From a checkpoint of a small contrastive audio-text model.
Training: soap at rate 0.0015, 4500 steps.
Data: trained on read English sentences (LibriTTS-R), 15625 training examples, 147.5 epochs.
Rows from block 2 of the text encoder, named by matrix and row number. Rows with one number belong to one attention dimension. Each number is 500 + 40 x the weight over the matrix's rms, rounded and kept within 0 to 999. All counts start at 0. Numbers have three digits each.
# q: attention query (text_encoder.blocks.2.attn.q.weight, 192x192), inputs 0-63
# k: attention key (text_encoder.blocks.2.attn.k.weight, 192x192), inputs 0-63
q.13:453544455547501536555497507507567507446508474448482481487430544497515494499418523471409450556492468491439524457455521463551449572461489496469499474493497506543500429529470580506555580501522496
q.14:501555451429490427505520466455460433480608489505511511557486531483495513513482530538450504572507491486496519461461523492491495539492518540426523524528499482500475506489488508505550532475446472
q.15:521524511467490507492481580465541524484490574520522440506500555472502571529482458470464473506516444568496487438501515531535492502569530523589512468479524479543505491526567476563521481473511536
q.16:551488574496468549481504476528490559544490541415556531395487525464488516541516462442543480446499504519518496494537521522539520410511485489523477462550494509502500470520509456539493501472499496
q.17:495529534447482508592508533452503496456458476533510537550518458520472525517452435479477498515492450445487494474508470503530536550476522540511485532392495500566487526492472455481485503524474506
q.18:507484464522483512542456590546581504485446493533485487507546480452480507464501470462522474518498475483428517533558483475537515444484469532557509452476467479513533501519575523518560506476528531
q.19:471513502501475454475480547509473534400515526504559570516478458422512531529528566494533476460507426487501476464497428514527480446518522452554485500479501447511485511510504479493492520552464534
q.20:461462514497514463483498463527494507498565485486479487387542461504556530479454512510504510521468537539476536479562503463430431475486518493518443482521476403504542497492473532524558523527503522
q.21:462573449502508511495504460490505485471537481472519512591517460520470449466510423490568471546496452525452470517505475474517497501518519441496473509420493520468501501484414509521547487513510514
q.22:519503480492480548485511532467504465503552537586537522491469509545464588508551535438494407483506537498510509472509538538545467521465535576477460556541471522437513532491523472526489538608554470
q.23:511536536495540537521540591559502444477408497527478533504494428507496425396491462497438557487510496606487489531555531461508566501467533511458516450464441550522483552477536474511449504557431485
q.24:480543551508483520502537471477518479466528499509509540449542472481560507482502500556469501536444498548517459552477483491528502479476525507453487509530477485555490450535514491463490524521464504
q.25:450446487507483515492456485497465493458471549503499531537551492491495468570495436531544432471425471534463569519418529531496499559498526437478482545437480492550489545455479467526483455461477516
q.26:531474557474449514476526458449464545478547559515502417430481504468515514521545557525553509498522492531467501507450509510506463480480477482508554498502489440508540446522488445504476503542462472
q.27:513516502560520528479476487565547511480574478516472464505504555536492473512489460467531479516529551538433577527506564486547531462429445554526527493500502482420455492440499553521482454511536467
q.28:438460481531524503574490484502510527483445502497573523524469482535525494545421461504485528461482540496460500506528490506550453474500550545555560490515502538509490559457464512510496555528533560
q.29:488517435501521470519503506497486492504502503496513468476547519490511477526551479502537585442506443527547497540485516460452564511559410517567518530439463431509511480519522468516443550498536521
q.30:566541505531526541513513455441453505485487460469542538440497412528505508511565502530483562560495429484498503456495517482487443532473537516500478494488472528541435493538549505455520464515463469
q.31:482501477514498481538543473490486434523458531446533482493485535486535551521526496567537460564517479452589461498491490470466539489487472524482496504555513512544557544517589473468527446481518475
q.32:517526512473578528515460600466418531610512512572458449521467570559483488487534554560469569487442606422507528522521533552489483475368575448473568492586505494447569499435488477482467500472452481
q.33:560657531532520542501506476521488458505552509513476547505481407506487420483514460495495541446524483443513424564484417500543476536488511508443450541471510488497481509469511517458541489463512498
q.34:515461456495448451565480415449447502385474559479521432507463517445469471520487488470468452454489503574504506490509595503445472545632481519544479539368440475526388546510524396587550564540446487
q.35:430513513493509525444448434484542473478492384518501522468445553425516581489461540502483494528518481480579532521480511464463463532519566570627517498489478524544511538494500512485415519478466540
q.36:516485484537440511470469446433440530508487428575529518549508531507502450506511586482483507499537500518504540523487519487466519477533581471510535448496534478443481574498449409457404498461421584
q.37:400570525629562477532491530501493387484507580457508497521458495498567512454506475441510521548491546469488496554393523474486486450485485391500515499490478505543515523462562503471545508492473506
q.38:432461525520472492585504544513486565491492432474508464514501438464460494515464458463455545591438488501473570469536595560544466514558485528505452488494461490452437518519452528479506547530539474
q.39:506513557467503524542424511512450570478483504495508477526515497541622461591455568436498451418469561488531563480509482502525502482463501527541531539517530585525413475494459500525470557523424516
q.40:493530503533536441522491555432545548459478464524461514488505511571536556476549422426477532558495528516480473498447578487468430555522457441484576558513420459541554557489454475590463538499562556
q.41:549500470452467471515566461551470465436530425588437465538544511490567494530480458509516511477456470444535516468514417468502445559455561578536541443477405533504510564497543500511475499536488519
q.42:561542467488541585453493491523471479525488433469507571489557449489495443609518453496467540514506466517515488470516498545442465506445463537548466465505515517522392542520508425498485434459505512
q.43:491442384441473551463471455542514531546493578493519458521428466472495471555462522509553485475519503482488452518457497570499645514578518442491556483577443577430489466490497497535537446425478448
q.44:484443531488479542507550526484491578549504483498532490535522555478619494454520518521531575555460478463432522534490493483484510543501428493472519396430516516488533537540538541520622526432512482
q.45:480540483497492483497453420532541513466499571484431471403503446505504483509485414481481423511510472484475570493494495470539538488469545535516559465510460471567440553501529484533556428531440541
q.46:480486475481513410560482512390499461580476469537515550399511526492504619532506568633487487476509601463471453527470483585426523424525480500471524507422468447546545461495501505428492516458582529
q.47:426500496605461593521531556528579494520551445469548522472556491503348404545496533444559475443410513492553573517605443525538516547572497567453559488498420467501488623470561424526448435563517540
q.48:484534529443478542498433462523536522455508519573507432503449515511519484493432515558505499562502505465431525494491574473509548460517524484527513451415506525548402533505560477529484481435449480
q.49:502591445497550543478534548564550533516507516539459516454462498491544498493530492461478505538480506429534533553520494412475452514389545473592526458545473511506499539537519459547519561508551503
q.50:466565549534433491543495512440499405457446520442534463492425456482530564429499543549560555500530488549495569446460591530508508491479426448406483444474358528415463446460515456581494453471520435
q.51:518423524497533520469484462484463532520482459546436518554571569543578555475411497537565558510455455502439559496492535593467505561484463424470449508527497540508540544512508524459496508521490427
q.52:539455426439569436505519418534498445464489533516515532549580512475540510528475520475538486556471394592491461484522478554484468552529541468483468493474504461466506486488509458496561481481495506
q.53:516483614506466494497461547521493421464486429533481590459471449503484486547495528504461502451472453478560476465529475523502492505519476406447444512514444536540450502475521526489540504494503459
q.54:440464509464434493532463493535454530568466585491522534491525513491546479463528502491543460508468491527555489496459501565542477448507532499545544507431523517469521434558494460479490506421467544
q.55:489451513533479458509482443510617472592463500471507571531510462499525455494483478462520536467507552383457489546638492521467456496489445507485504523528473483492552460512476488534514449516508480
q.56:500492472558553501492465483446481487509489544449512522520510488524494474516495447471479514459517483526527495469507468478475497580484343516499529513625454515531495451534459553509517419619561549
q.57:492625510479450494539486572515514473466484460554493493568486445523398503552506483538453544468485462458530460443557564560532440480434522630576453476442488526549465521424575520495562548504559496
q.58:483528473513531455460539527550479486508507456497531542488527481465523475489497518481435513506555491488567495514444496504450425593461514459504518522462530529518526521449503400474488454535581455
q.59:536415497503464495495462437592479541491599543413494506502455504516428458465500531463520487501550404493491498468502568414489474512543518549510466482503519490434520480527519494554515514515425474
q.60:426586445578495542487424511503539480474564442479487518473579448515446555461566483506419646461532482428471574585517497461482615497510634479500549495522479460494507518465549488547490480487504505
q.61:506579484526563476505521502487457506555545535424479438522447488478456492447541477556475525485410544512485443575420478502489539497508525516422559547473456512536528422535483430431513508495474516
q.62:455550487515532500436486415518480485504528453432534461504489532472516449438545507455491445511525500488491468531526504483502498522423487553545446506465464507518456448466502509467504533627522483
q.63:498510590536495500479486508477498519529501465441488494554499520487479501538516485519498517478541519525507483588499534426470530521525416580497448480518507497439514452446564563521491525459522513
q.64:529509519425541505489490475482541469543471493602500546469467441516559554509437513517438498482504438526417448502554433556480425554520503515471551479551406528449504482526456484579542458497437431
q.65:566526521537511417555535550493508491535526478468496508488406544567471494521569508579589497534394586473390512501515483414506528509526514550485468531492481513483565491524474485500506542447475572
q.66:522503500579504510493439533558488496467461455480437462486505477504544479581498492504547504473423388510486515526586572488487413487558456571490488466470524517481569504469488546488515500435441492
q.67:523521484486442533465467483494530445537518556484518549559454585460393520548499471550499427464544496392483410486477557446477555526525518526497492450460464498530525535512494456503478533539452563
q.68:602513514491488489554440473391493588461476500474559514464578489454511387514546511481445471494520423532495472554443554554466549503515531576583433534482568518492454535531521540544620465536453483
q.69:476541487531526446508521543511522456481522497487481581498506518542521501465540487488550539505506458522513521462545453496495458453467508532491423547510481512444497549506472539484522546475444481
q.70:504443585416518518515532463550510425507490543410579446492473515425524470533549509421477445516565584500471470481556487511563546455551434466526463456480496394486511479458422472533465502470462456
q.71:491564537477445525438580529546492472519504501447497503561562458499463456485457512362506516518512509544500488484494428498431515547531576564487496496491501476529506505519571514501471475504491494
q.72:440493534459491506558558549488459496523531472497484555472530515570507501401519559539539523496568491561494470508522529540557503499489466448493505457463555529480516491506562451483450436554534491
q.73:472401442522493480506489511521466509452459547525572495541508463501471505577529481476552494455518487534506488497456486505535562409521477478522484606517537520472509527554422469445508516513597505
q.74:521494503485493515483518462459486546532553491542460589510551511579499478532555536424597480410508538550493450515498519499486562466533540513420480495484448507569526490539500474533522432482526487
q.75:510465491468494459531535525560547516511410513509593425566437460447446487493462459565524437475463482515469434443448530555493515543491440509540443518506470506528574525546530454484494481481531534
q.76:515507508468497529457506486457511536545467435529426557500522543525602534495424540456514483506521580528571513507529507473588526452469567452527522435496490485472519469563595476488504500550504518
q.77:474468481469507565526476413395546535508461463472459505550569410485484508478517493488505523521615494460509475493545498527465559567463563470538499479495471438489481464468473458494498531444458474
q.78:557480470551511454487540504426514506571491550474489524486483459439501559512542520504491571522499575461487544533484456484520521454496483457536582426527477478519546501497576522476500536577576521
q.79:532521523574441519516500531562548441581482449515484590451516589572491525532401519497529494506384500451547489472484468529470565495460569457450495427447511544535588485585588498441440507510473568
q.80:432505528544541486565413486493467464579473448473498457420505517526423548484539557519572581563479462443496482448552533577584489499422559479545483530410488550532503443551564456464434525462423487
q.81:652456540522559457545550486414518551442432497541498466556467535468510473492463558493485438521495508523517526511507438514448482439521562501494552510474531501432449480579537517523440559455453515
q.82:505478486564511435554504462482526594491512473496435509566539457512555506550525443497559464438536502550473404445470482530442539489558526466549504475463487481488502473474567564531511516451526435
q.83:479533539528472482429433504576491496548491514494500458561473486479508565442452554522486526448468432501477513543523509475449498449511536463528548443507488518530547509461469521462472515482503507
q.84:496468484445484469486486516512506493523564450498379460484539591558504483493453504407493541484497504562548503471458474516589534535422421459478429495527480490519540499544440525552521523499520470
q.85:472498429511563447451554538607486541497541520554478446497537597548559511550490494581506498492503534554427460496512519548482501548584436495506500518451473509449523504536513514497452566470479534
q.86:499488435493434447443508497471512505511501502535482495500535463484490457490493478511505421538545452479484448502431446524403458467514487481531521471506546506586465462493512497492502475513455424
q.87:497519494509528521537547513509481549485467480445500479558496548474532515469486519499540510519588499525582508491579477489476535477486510500575578540520524603490446532492511478489542616464485496
q.88:606559457530558523541546532496518456535490522503514556510509526492458521496444484518481519547492512519514497565460433477492466497504446470508473496496514501496459504499462517473424442478492422
q.89:499490531486504523519492444419590511498485512494445421485407486517518513483564493442502491452523484539459543488522533501431478476508495536516511433515482513477509511550512537573565503431461496
q.90:449491502436485550543484419539390543482479511513432517495567470528485531477476496523584431505535461442478461447531475545461498414517477443578452481548601557537475504534500495463536438490497529
q.91:554489461469459462515518452484543504537567439485497528480488514505589541507509512529478547530545505542435431573521531524504489537462526472497458474462506529509515536476517510499547612470499548
q.92:501540517514512520516466537460495447537484532441488475452440532520520442504495544507496525545507513444499481488562494531515556512468492505507515518486526511543500549564544469491510498497479558
q.93:580536485453471488537514419428537525552565542480580550536519541468474494520531465576573470478585454512522458490477524551545548496550546519533457475546551439478445500479425509541586525541548520
q.94:560503583391432532481484486520522527573556487555433430481528403490528418522496484433565523572556515564450542454439561462459526494534480481534439404471497475518494472481503538546457526456604521
q.95:517558602516560456531482448450462511497522526465496416553432487551537499514401480485479533471492471538548542518470463437525511450504520463508533497580529475425477503526483496535586531573546498
q.96:553434549512554545476530425485501479493484491525468504497445575546451525534493520545478616607582518485498459488517487442548594482529465514456540496540495428504498520489519535502459553479461466
q.97:450446514468427537444576478407499573529483492519526518482460445506457545494551471489476477484541532470469423466549575429448520481500451530503460524435481496426498488512519495455503502487513535
q.98:540512443539490521584560556539495505467436458450469508498478560516463494503511504534542546511513464491565531478563544466569480455495521560478561485478473513448487524468544557466459463497507471
q.99:535482483519475498514532532429523526469522484482495535496535523466520422484559536500474507443538460526494522540576512516508447540532492508516500446501472455514496519420446531477523508619501506
q.100:529477479462440608519522489526503505521497474476421544460463518462497433565580520488446513488502460466532515468492506451501507499481449496491507404492486477512474466521473480491478477569493533
q.101:530497576508518517509464511472461540518476419571443514549516456572421441501494490511591509475527508487466525467510487520494475535511499535455431481455636463490540441507485526405532521504549456
q.102:468498482496571551448435427545547523493577419533498439464546366492527544501519501452520485507522483522486551511546549483558505503425560480578449471531497466524539473546497495434507475557581507
q.103:528490534434498476496534527495488549484435513607539496472512446508507529487517551492550531449487514495542427467512536526475525511504489513492501463508520525430462471493573518454498491458454514
q.104:504509448520543521531477505511506528421450461509539437474469502463518485494397543547452448509493456524499570497437498513587503617545502523470565485456445504563527509472523562529453446539444481
q.105:489495557478552529582478527584518490546550463441490494483488427450508496475474554482484445566450485472505512424521491449586483438470522528462552504489488516522539480423464504563544506471558511
q.106:476450476504501493439509487544510546549463409514490514474502497494473496434490450491483489504478505482529499513533483475511497501532461607479512479527480488476500453513516500469529476521499484
q.107:565544479452518493470518459532484529537484475503499449539492487473445492586462504522517529437470456476531492531521511467554537518527465494524523482538559457554484472472473550507501478537504519
q.108:559490513568501508504536477436452540539590555519539509531511594529463501513585476492598530508486443428439556559548475525465579436553514507490502527549546535486511485551506502591520582488519531
q.109:526490499520510398490501488432485487510489514502496529489454573555497467478476529455478479497532470503484500533489493542510479438495575472531461431500517422479438473434589524525486490505480478
k.13:484541512507508500567505526457565491404483502521521463510497522478511514537545557489524512498480489511523535504513452584561524470495492518496491508516508520471466526462421510522570556530644497
k.14:565503486524515551481532412535498498479480463443493493550550497434537481492492482551525505456539516572551487497539520562543522506430440538521499503517552491465531490475423589496465445529484424
k.15:505522496500501512501414512473508495515475475540467539537529449504582457552496431523474462459524546487472542493475483485448538534513530526467529523532464465483525535482488542483569490533530518
k.16:457528473483497468541460495543539463492521481476482481508475518540521480547482502518497510517468457443451535467519478445462513449476547573483567498478502545448552485514502600530519512503483483
k.17:457443528462482538478500556442554564512510413481446456421496597525502513487451492548467438455468519560466479514471537495531420446502484506472438552451527435459481548500498549420523435534543539
k.18:467460509514507486517497508481469531484502477458534495500435502521505603524583528458604449452462519484452530526535419535524552473501522454420443545475509551465504495561448476534494549531457514
k.19:466465448511507496505566470506546492509428447503504483445528517498442518506529501482466448477555564443452458475480499492433458500471539531521432477447392520550462487466463463527503465461493520
k.20:517507535531495544479503486510580526434504478528547486469524504504478419536493459519576464535526518395540492404506489564534485461481493516473540514449491531482470518469501505475533464501539509
k.21:550534501461517481536562524512482553462491446517492534482553536489570548459572493448535519528482533520542459480513478505437485555494509502525589457449494503555487513435490497537564551462460518
k.22:459450519574497481469494465504477484484539495537469538559515515399548448520510498564547553504442447456491512516553543545462485439541463544511556501472452566519579520524469561484527413493521473
k.23:454469570485488442480507444495467451486495527535517412458486469466412486621494536507542462485476494486548476487520484526527533477477530511416419564522514452519528417541520472504488478480502516
k.24:443509493484517537408512483516498461512487472561489459510536484495488555535495588485527501474512520482483486519505475491524509525537556520478498490435474473519508381466473518528491502470502464
k.25:541497500488479400554557464541487551521518464493449520517483520495487488510492524517448512416550485503489496513484461492524455533556490507492531532572558485487556531548537518462486466507481457
k.26:508488466452463534511530485517499525527494487538498512465527523542549516457448458471448491500466520443496497530499464444491519524497594529553539453463497526475461458475522520487501588498466514
k.27:477483435466572450543520465450434508438540509467464466543500558498467487491518527497527469547521524472496517469519445559513443488496500524429589463493453468496517521493528502511506501469494502
k.28:509488513497511492487490516473481469484501468480478524468511529613506501546512476504525465477519533504466593488442479449529469485523473477499491517483485498551519516557475528502559450466514503
k.29:550487458518469543501566463572519506500530468529533444461526534509538526487513509444494576537471505505521450542513463537503560503527556500527451473561521525539526454493452458495523555524460494
k.30:514439552424510523544529543539497481510533404537525515411497490464506495495504528417481515539515521525514549497504523462531566501517546440514512496561495494503491475551439455510526456551544537
k.31:479460556510432529515539543510529498477492488536461526523538480467505530519465432419477494503544510476467462484480467526494500499536502511552484502494541504493483462508468502369532427494503490
k.32:394538491478472415451579503455522524443576462526513473646487525466405468512480514575477465471470436483453483487461482525499512518475432477500488493419466441500535414478454515509487484511479582
k.33:537472439526563460488469522501531457565584554434468471511545511489559490446457488493546549533425466504479530520457465493543490419508456488507490505448493536475480495449518503540550469469610489
k.34:564495500485425554538429563471468480466507490462523442453536491506527513536587524504505521385451542561503485478504503600531555525456589531474517518617503511467505478529579553425482505536546508
k.35:570501487559538508545536446414430493483428540512555469537514547532473451400448514558506446472441491479495525466555491535547488509546494448465470488506471546490548573488421478501543512535472485
k.36:471416509536543494483512454487465488435378442419483434510536491532431461471529501533556544467560460530479465439519462556509545510558465491514525488539461527428481391546510515505509445416469517
k.37:476524415492424482450556535493500448485561561528477528532515489474483516540509441508410494529433448518502459487484555475495499564449579593535383531500459531583577503424464458483517553572514504
k.38:499484546464527562531460521457570505484458484564422539431439535507399534464486514420444511599487612596540480509483499485447570450435461570438438485511437444611540464484514463554433500462499579
k.39:435409572539566515541421566423503541475432508543471488522492445511544596526412540539565476500500528471482420492535468528461518539485480529499575517554522485526557558446515476487505462519492473
k.40:461551456457496523498467521485506516516498465448488546484439478488406519535538540513534524522405445552497486508505495518478586465463559519572428512509478506571449443544503525483494467498484593
k.41:493533546572557499521451450485519521483439469474564529500542474459511502572465528484539512584495544461520446546463548445387521493497502439444558543552548547516522575539386521504414514551484552
k.42:599468506542478506515544518482477475562481450491520540534520486517552479453526515484523526532452537511549515575466501511497544509550471554479503475546477438459500504539493555529486475458497545
k.43:553492409512405525491561497463409458532562432537517467483482511552513485506524485530434497464451497479524447471471545463444518441495475485561526485550528518502471547485426551426482495466556501
k.44:418462554542524547455492478493456466480511494554505465502451504491475492409524534532509465442501473477421524485511488609500504433440477497488471597535517507462576492533531521475447549511487471
k.45:473564468447481526467446515532477455528466562464510501549537501543434519521526533513490543533424491521560526511422485493478528497471506479487386489585532482590480451479449550552487495528514528
k.46:504521551482500449447473525452434478406468489461444476504473496581465494572498459463501423532463472526454463420484476553526523494467480613582504429548506565467467499506539521535564544551521512
k.47:449489511479545530414580522459453469568505468511551505547563457524412494512461417466470511460641496530505469452579520508495520479492530540515570439455506443531518431496495588521556354534440511
k.48:488485466553485528508438549423489528460504512467502513541549508530535521482504473603478497525462531499526448459487496564487449499544493464544499484576452480498513535478368531438622450496522471
k.49:435524460533512510527464530388417473510451563527512551520444523510419501488506547476518458509430576547542541529472460529505514531478497567519442531466506478561482496490417519485457503574514539
k.50:520428452545426455511395414513450478530558495419441571485510483502497530579592507490417500521524509628528559561509453432438393525553657573595429570496498478518552502571471493430431572564508485
k.51:467532555484464534489486546535446479457498454398500533509482506529470524461515497554556531541414560412530526440483471510497533450500564513475459535486547481494485513516485465508606506519496510
k.52:576531519512465458509530485452558494521505448528509475453500493465537493536469520448461528491492525487519496499406473462477595443531519470465475480592564510536472491547420535412549533516486574
k.53:501470545492496534500506539443499421496467517510552503473451508467477496436438471504485520485520550478541474480487587491503458483489470445552468505449503538470515523412474505471476547535511499
k.54:415459530547511523468545494500533444503475481491503445455481569501508547493507462484516504505461516523515467464479508462534455537435455485517470488472524539453521483492626553481468500445472525
k.55:469494562502521494397446470488447472508374484508482517439600446561435530555500478485520484448446514498507541520524574462566558522477515558498448553486583501483515519527581478470520452532513510
k.56:547478444486490466440489446478481473531534443487544503497482519471526487517474460438551501446447477429494467565538488534476443478505491564493523577471492514526527539527586493454542454476536558
k.57:518442501484637460557522530383480486493498479477560489505548573500513464421533432599517523456446534456499574534440506544502525490458464448485398571479351455507529539463462549561481437513538494
k.58:518503501416458408490521560457512403537482461444463537486495536571490449535559506524449534486515503542459563548520484450551521510490458517462496549424495554496517498453541499517488528480527534
k.59:440554463517464485481546477579570475437501496528510534400510475502453592529459435464528452458506602533544477531507554524543477477474508452473519524549432499549377537518567480522458458539431561
k.60:492564540545474489382541584485491469567517487491529501526443481501458465519478491458436591540496471591507514474488537499480494520487539486506503502527445516521528516474484480538518428497520488
k.61:557542462468504499480535493571501469513470445476509551515518502513504455531461530486405503576566415509473517454535426517477483499507544523510516454447561573509466408493532572542425488464537565
k.62:555465471509517506537483480483525561512400472532541455542485495475488500532534489526496489450519434514463572548464480489464458465471510530475474455552520537512533480507479473522476493513452519
k.63:497546532504581532488485494482473436480502589468530497466501487467453514490478556534522510493493437552445515494567507520471480514565497478490524562481488475472556562503465436482530527498402466
k.64:430396540458510494396424418468509540508527505486476453521452461490525414481499516447420567569463473461533539433410554476492460536497543568624476522503530548493498436511505446451500518581555517
k.65:496502608444472518466414522489518499582469448415512465545536458496548468490442512538469492448493520576513482475447527482439479495524470416543480494479505544461482536530504474450466439496468524
k.66:498436465538478572393532492466419479543515507453492535428505427502495460529562512583506494516478521461501520518467529512539595493501558455475443586494549418526466503480459500528404517529548506
k.67:459553551531451495457500544441544434598496476541451496548537507551569491477450486521518510558549521502526555488510475478508540504544556516514558399525488503463503384497444507465471512502505470
k.68:549497477424530533470495512532559530532451460569470518534519513496450479615489540450471460521533490474477500522574440455503514532513469516435482561500518483546569445520523500405460452444462564
k.69:476537515477557441501516493469523479493412493422520435492436482479543499504526540452456477521537490532406518507468503461516614449515544502465459455487378491509472461553483462520448529493499497
k.70:511543470496576531491472471554453504467470491471544468501592546539455486439471550575450538489526502534533501536498474486477499521561420566433551475500498536542514481412546549432467566501461560
k.71:593436571489493519475474520505590543487557534471538467460491510481526589537528485405505481500483518570518540442520472515540546580497501515571507514536494521446551477568492484442572478518452437
k.72:590430464526540509496481452527539483470491447547561529424452538482414510471521422461545449489534478507547422516477467495482493516486479540525593529459496482494462543512528426491454559443490496
k.73:539475451577488468515534492486478480468463505512551523445502391576496483538500512443488574436487537549523397540554539501451493541537425468426498509540430459510473414496491517513425536498509496
k.74:498489526506497490512480394522481537565448538452490449481510512452542520516470548536485487573501533503519480502531465508431442514484517528518530493471492545412553506591486495544500503487464503
k.75:443532520479507567435466513565565534547520416512489515488506528457498510431531464430516531520581552546533542505523418527482540459499506507585503427503515482503451467560478524473493523502500536
k.76:478512448554467451557496512488476473487553538556513475460502501525455502503547476512523466473515499442421477507449490463435423580545447504463477588503521461483483491404488448529402512546485509
k.77:464404530403511515486482501444527464531500462556453463493526584538462500488477517556479524545442443448532487483525490477471521560483613524478561471463546503535487486534533541540481483476453494
k.78:413610492488473550520442517566499500501510466488465420550528531524498498535517580474474455490478418448493438442577456551494442463542514487503470502574522517535482420420574466531502529479373493
k.79:454485546474516399462407478523515553514476517513522506507480462469463500494579476509583510575576466403451530494491458450481552552543486480540442540481530467524510464551527461489451426493500460
k.80:550433559501480522415504545471504507443473452486511535457477542467510533524488458572481505510561439480504524510488471441586506532459493532549489482492487440565507445543529487519485400463499549
k.81:459527526510543560411478476515482514597495475519552527481525488535553503595531559490503496528447488441538541500459487537489541511501520493508417572438513562505517545517480505500592461478504458
k.82:485405412506503472487454539487490517493525526457461504482493546528423409553556500562468494485397480549493495528468525492507443512531480409540506495582481591511529520493471495474470469612424465
k.83:482514507515486487481452509515514521445529586476498453487457516542514466495564482462559501527439557401472481487438512584466471466490481431489542516503447552522477494514552517546462524556495464
k.84:479530519559481476560548497515478429441476596503553515502453476441501523361475496533469506576558494517448545534468534559508462462509511524477499467438534444515461554518518431460518502490515498
k.85:520473473506536467481560479498392466490584503500514492598499468536537510448534489578506561503536483467548443536509495503489538447564499542524550477532542503546520440490541508563583500477468500
k.86:464440532495558418521367493512482554544610522488537572499529520454492546503466530464506517536408465496492535467563515467484541491504480564508534498518455551436479550492501539474496475514408467
k.87:501477386510477460480541526483524510583512478496516550449511490556517501488574451568563480440473448489452548443491476493552558510497474581492466463489442477532489460489472551502497471395434433
k.88:450476460451527499560469490552481450526538465502569513452545461534444457515534486466445484488502546512456493508485560504537556454493441552481501475590455488538489539508481466479560514523517382
k.89:462579529411544488479483497587579591553548460462543401470479483469590514525522560488493530439443515456534513471479510545594501481514503547469433551437459516481465508471519498465554434433520509
k.90:495447489528549489516457478527509539560499486508527483434532512534487567589501454434466526498414512451521431488484564490467502522459512471476499487507462509517474455471536497502440529485483407
k.91:418508480533453505434461527439519548620492482491528553531497490459463462541460490539464515484517542473518569521377536563477433463523458487530450496492487564437499494490526516463488459485493568
k.92:475530534482532514542448398586543468514461436468543524473541464453480505443494511499470506504464528531503500490494533486482478483480436486495485520504543535481526576513498519470462503419490528
k.93:537523521450520495495524494443598465592470406546490582566496471487480521516493464429436473467582476547513459546535487467494538469463492550465547391480445454508483452465494596513463540473460505
k.94:502538505514559510512518529591425521513466490507440566516577592482505526508487458496490446489494573481437552547606511465413490499488499498454501548526509538514441634582468458499464445485485519
k.95:435554475404569486538482445557562511432547494492526494439513507521509464544546474430452613434487524480480501511455545496493472522504444530498444607534390527537494580450472484486464496502419492
k.96:460482432501475396482443452506557497482495499455511495457483566527533567516473542526488432432509470519492513479457478493564502551546488502520531523543535480466511416474565529506539399585514485
k.97:581489534471525467493485453496394550553548541526428483529465522498490533439476490430459535438423510530552514517435538565477458503527505492482482551554446458462520488449476452540452517515479480
k.98:538384403549483435460438438441497477475491486493512497497502618502507468515512555461548504496424446499514447577407464506443526475540515376504476600537492449531495444499426463432555440481521509
k.99:544486538463528480545493498474491512503514539452472527475452508506581466547457497468487580472488557608477473487527497500508462471500540533501480560565506504573479484484490523550409517473503494
k.100:509506491533512530485550556459477460452504472482517488513530525505483554525522530467532448509501470454474445530455530530465499469508481464548486507511482516537539517483553520540493503539426489
k.101:472500462527461512415504556498558532591576512520505530525487486517565505434493532481487580518507479479500560576534462537441576510543522411515536515398531488397496506537508474559602457443428590
k.102:539458451545410469538495560485433513503511488547534457517528592511463501507493468470484493535460461494528484511496465485440535480522513528529469417474424526528525518516440523518456469526475435
k.103:540496545462489463517423527518491518540560495514475513480507459487509469518482398537481514517451460461495446549489543523499490490508558490486517540526521516530474485553490465504522546461402461
k.104:452467501579452513537542491469592522476463520475472496427449475502501514502491470516590467524471500472551438459518544424512484553399462472605472447494486528541516480523464452447553513520504465
k.105:530441450456482552564525507493568411476446467501469471454515454515524481498538577458535494446468539491572504488508471473483463543467450464472490553563458479565407560490528558481409470459497462
k.106:477508490475483458453530427541526408509563526449478480536580475493535532479469532442460538473584523503450467503568474477518503508513435479473524504531528526485523460518463539514557515485451469
k.107:475481514463460482483505474525492595517428534531536510487500527455504474528479526458454465496539603500552497535492529502490477528522510517509475465545533497507538469527505452509535480517445527
k.108:424436485490515511487448481452489530491536503533486546513525592565507433437461521564499480458532473546457523456502475521393529430559519517457474514462536414478455438460472531488549476474456503
k.109:511444514522482454524518518462530427456459483554442554457502427509436526515560580530496445520527579519449387507506519517478516448530564535475535475517496536451490534507471583524483492533421561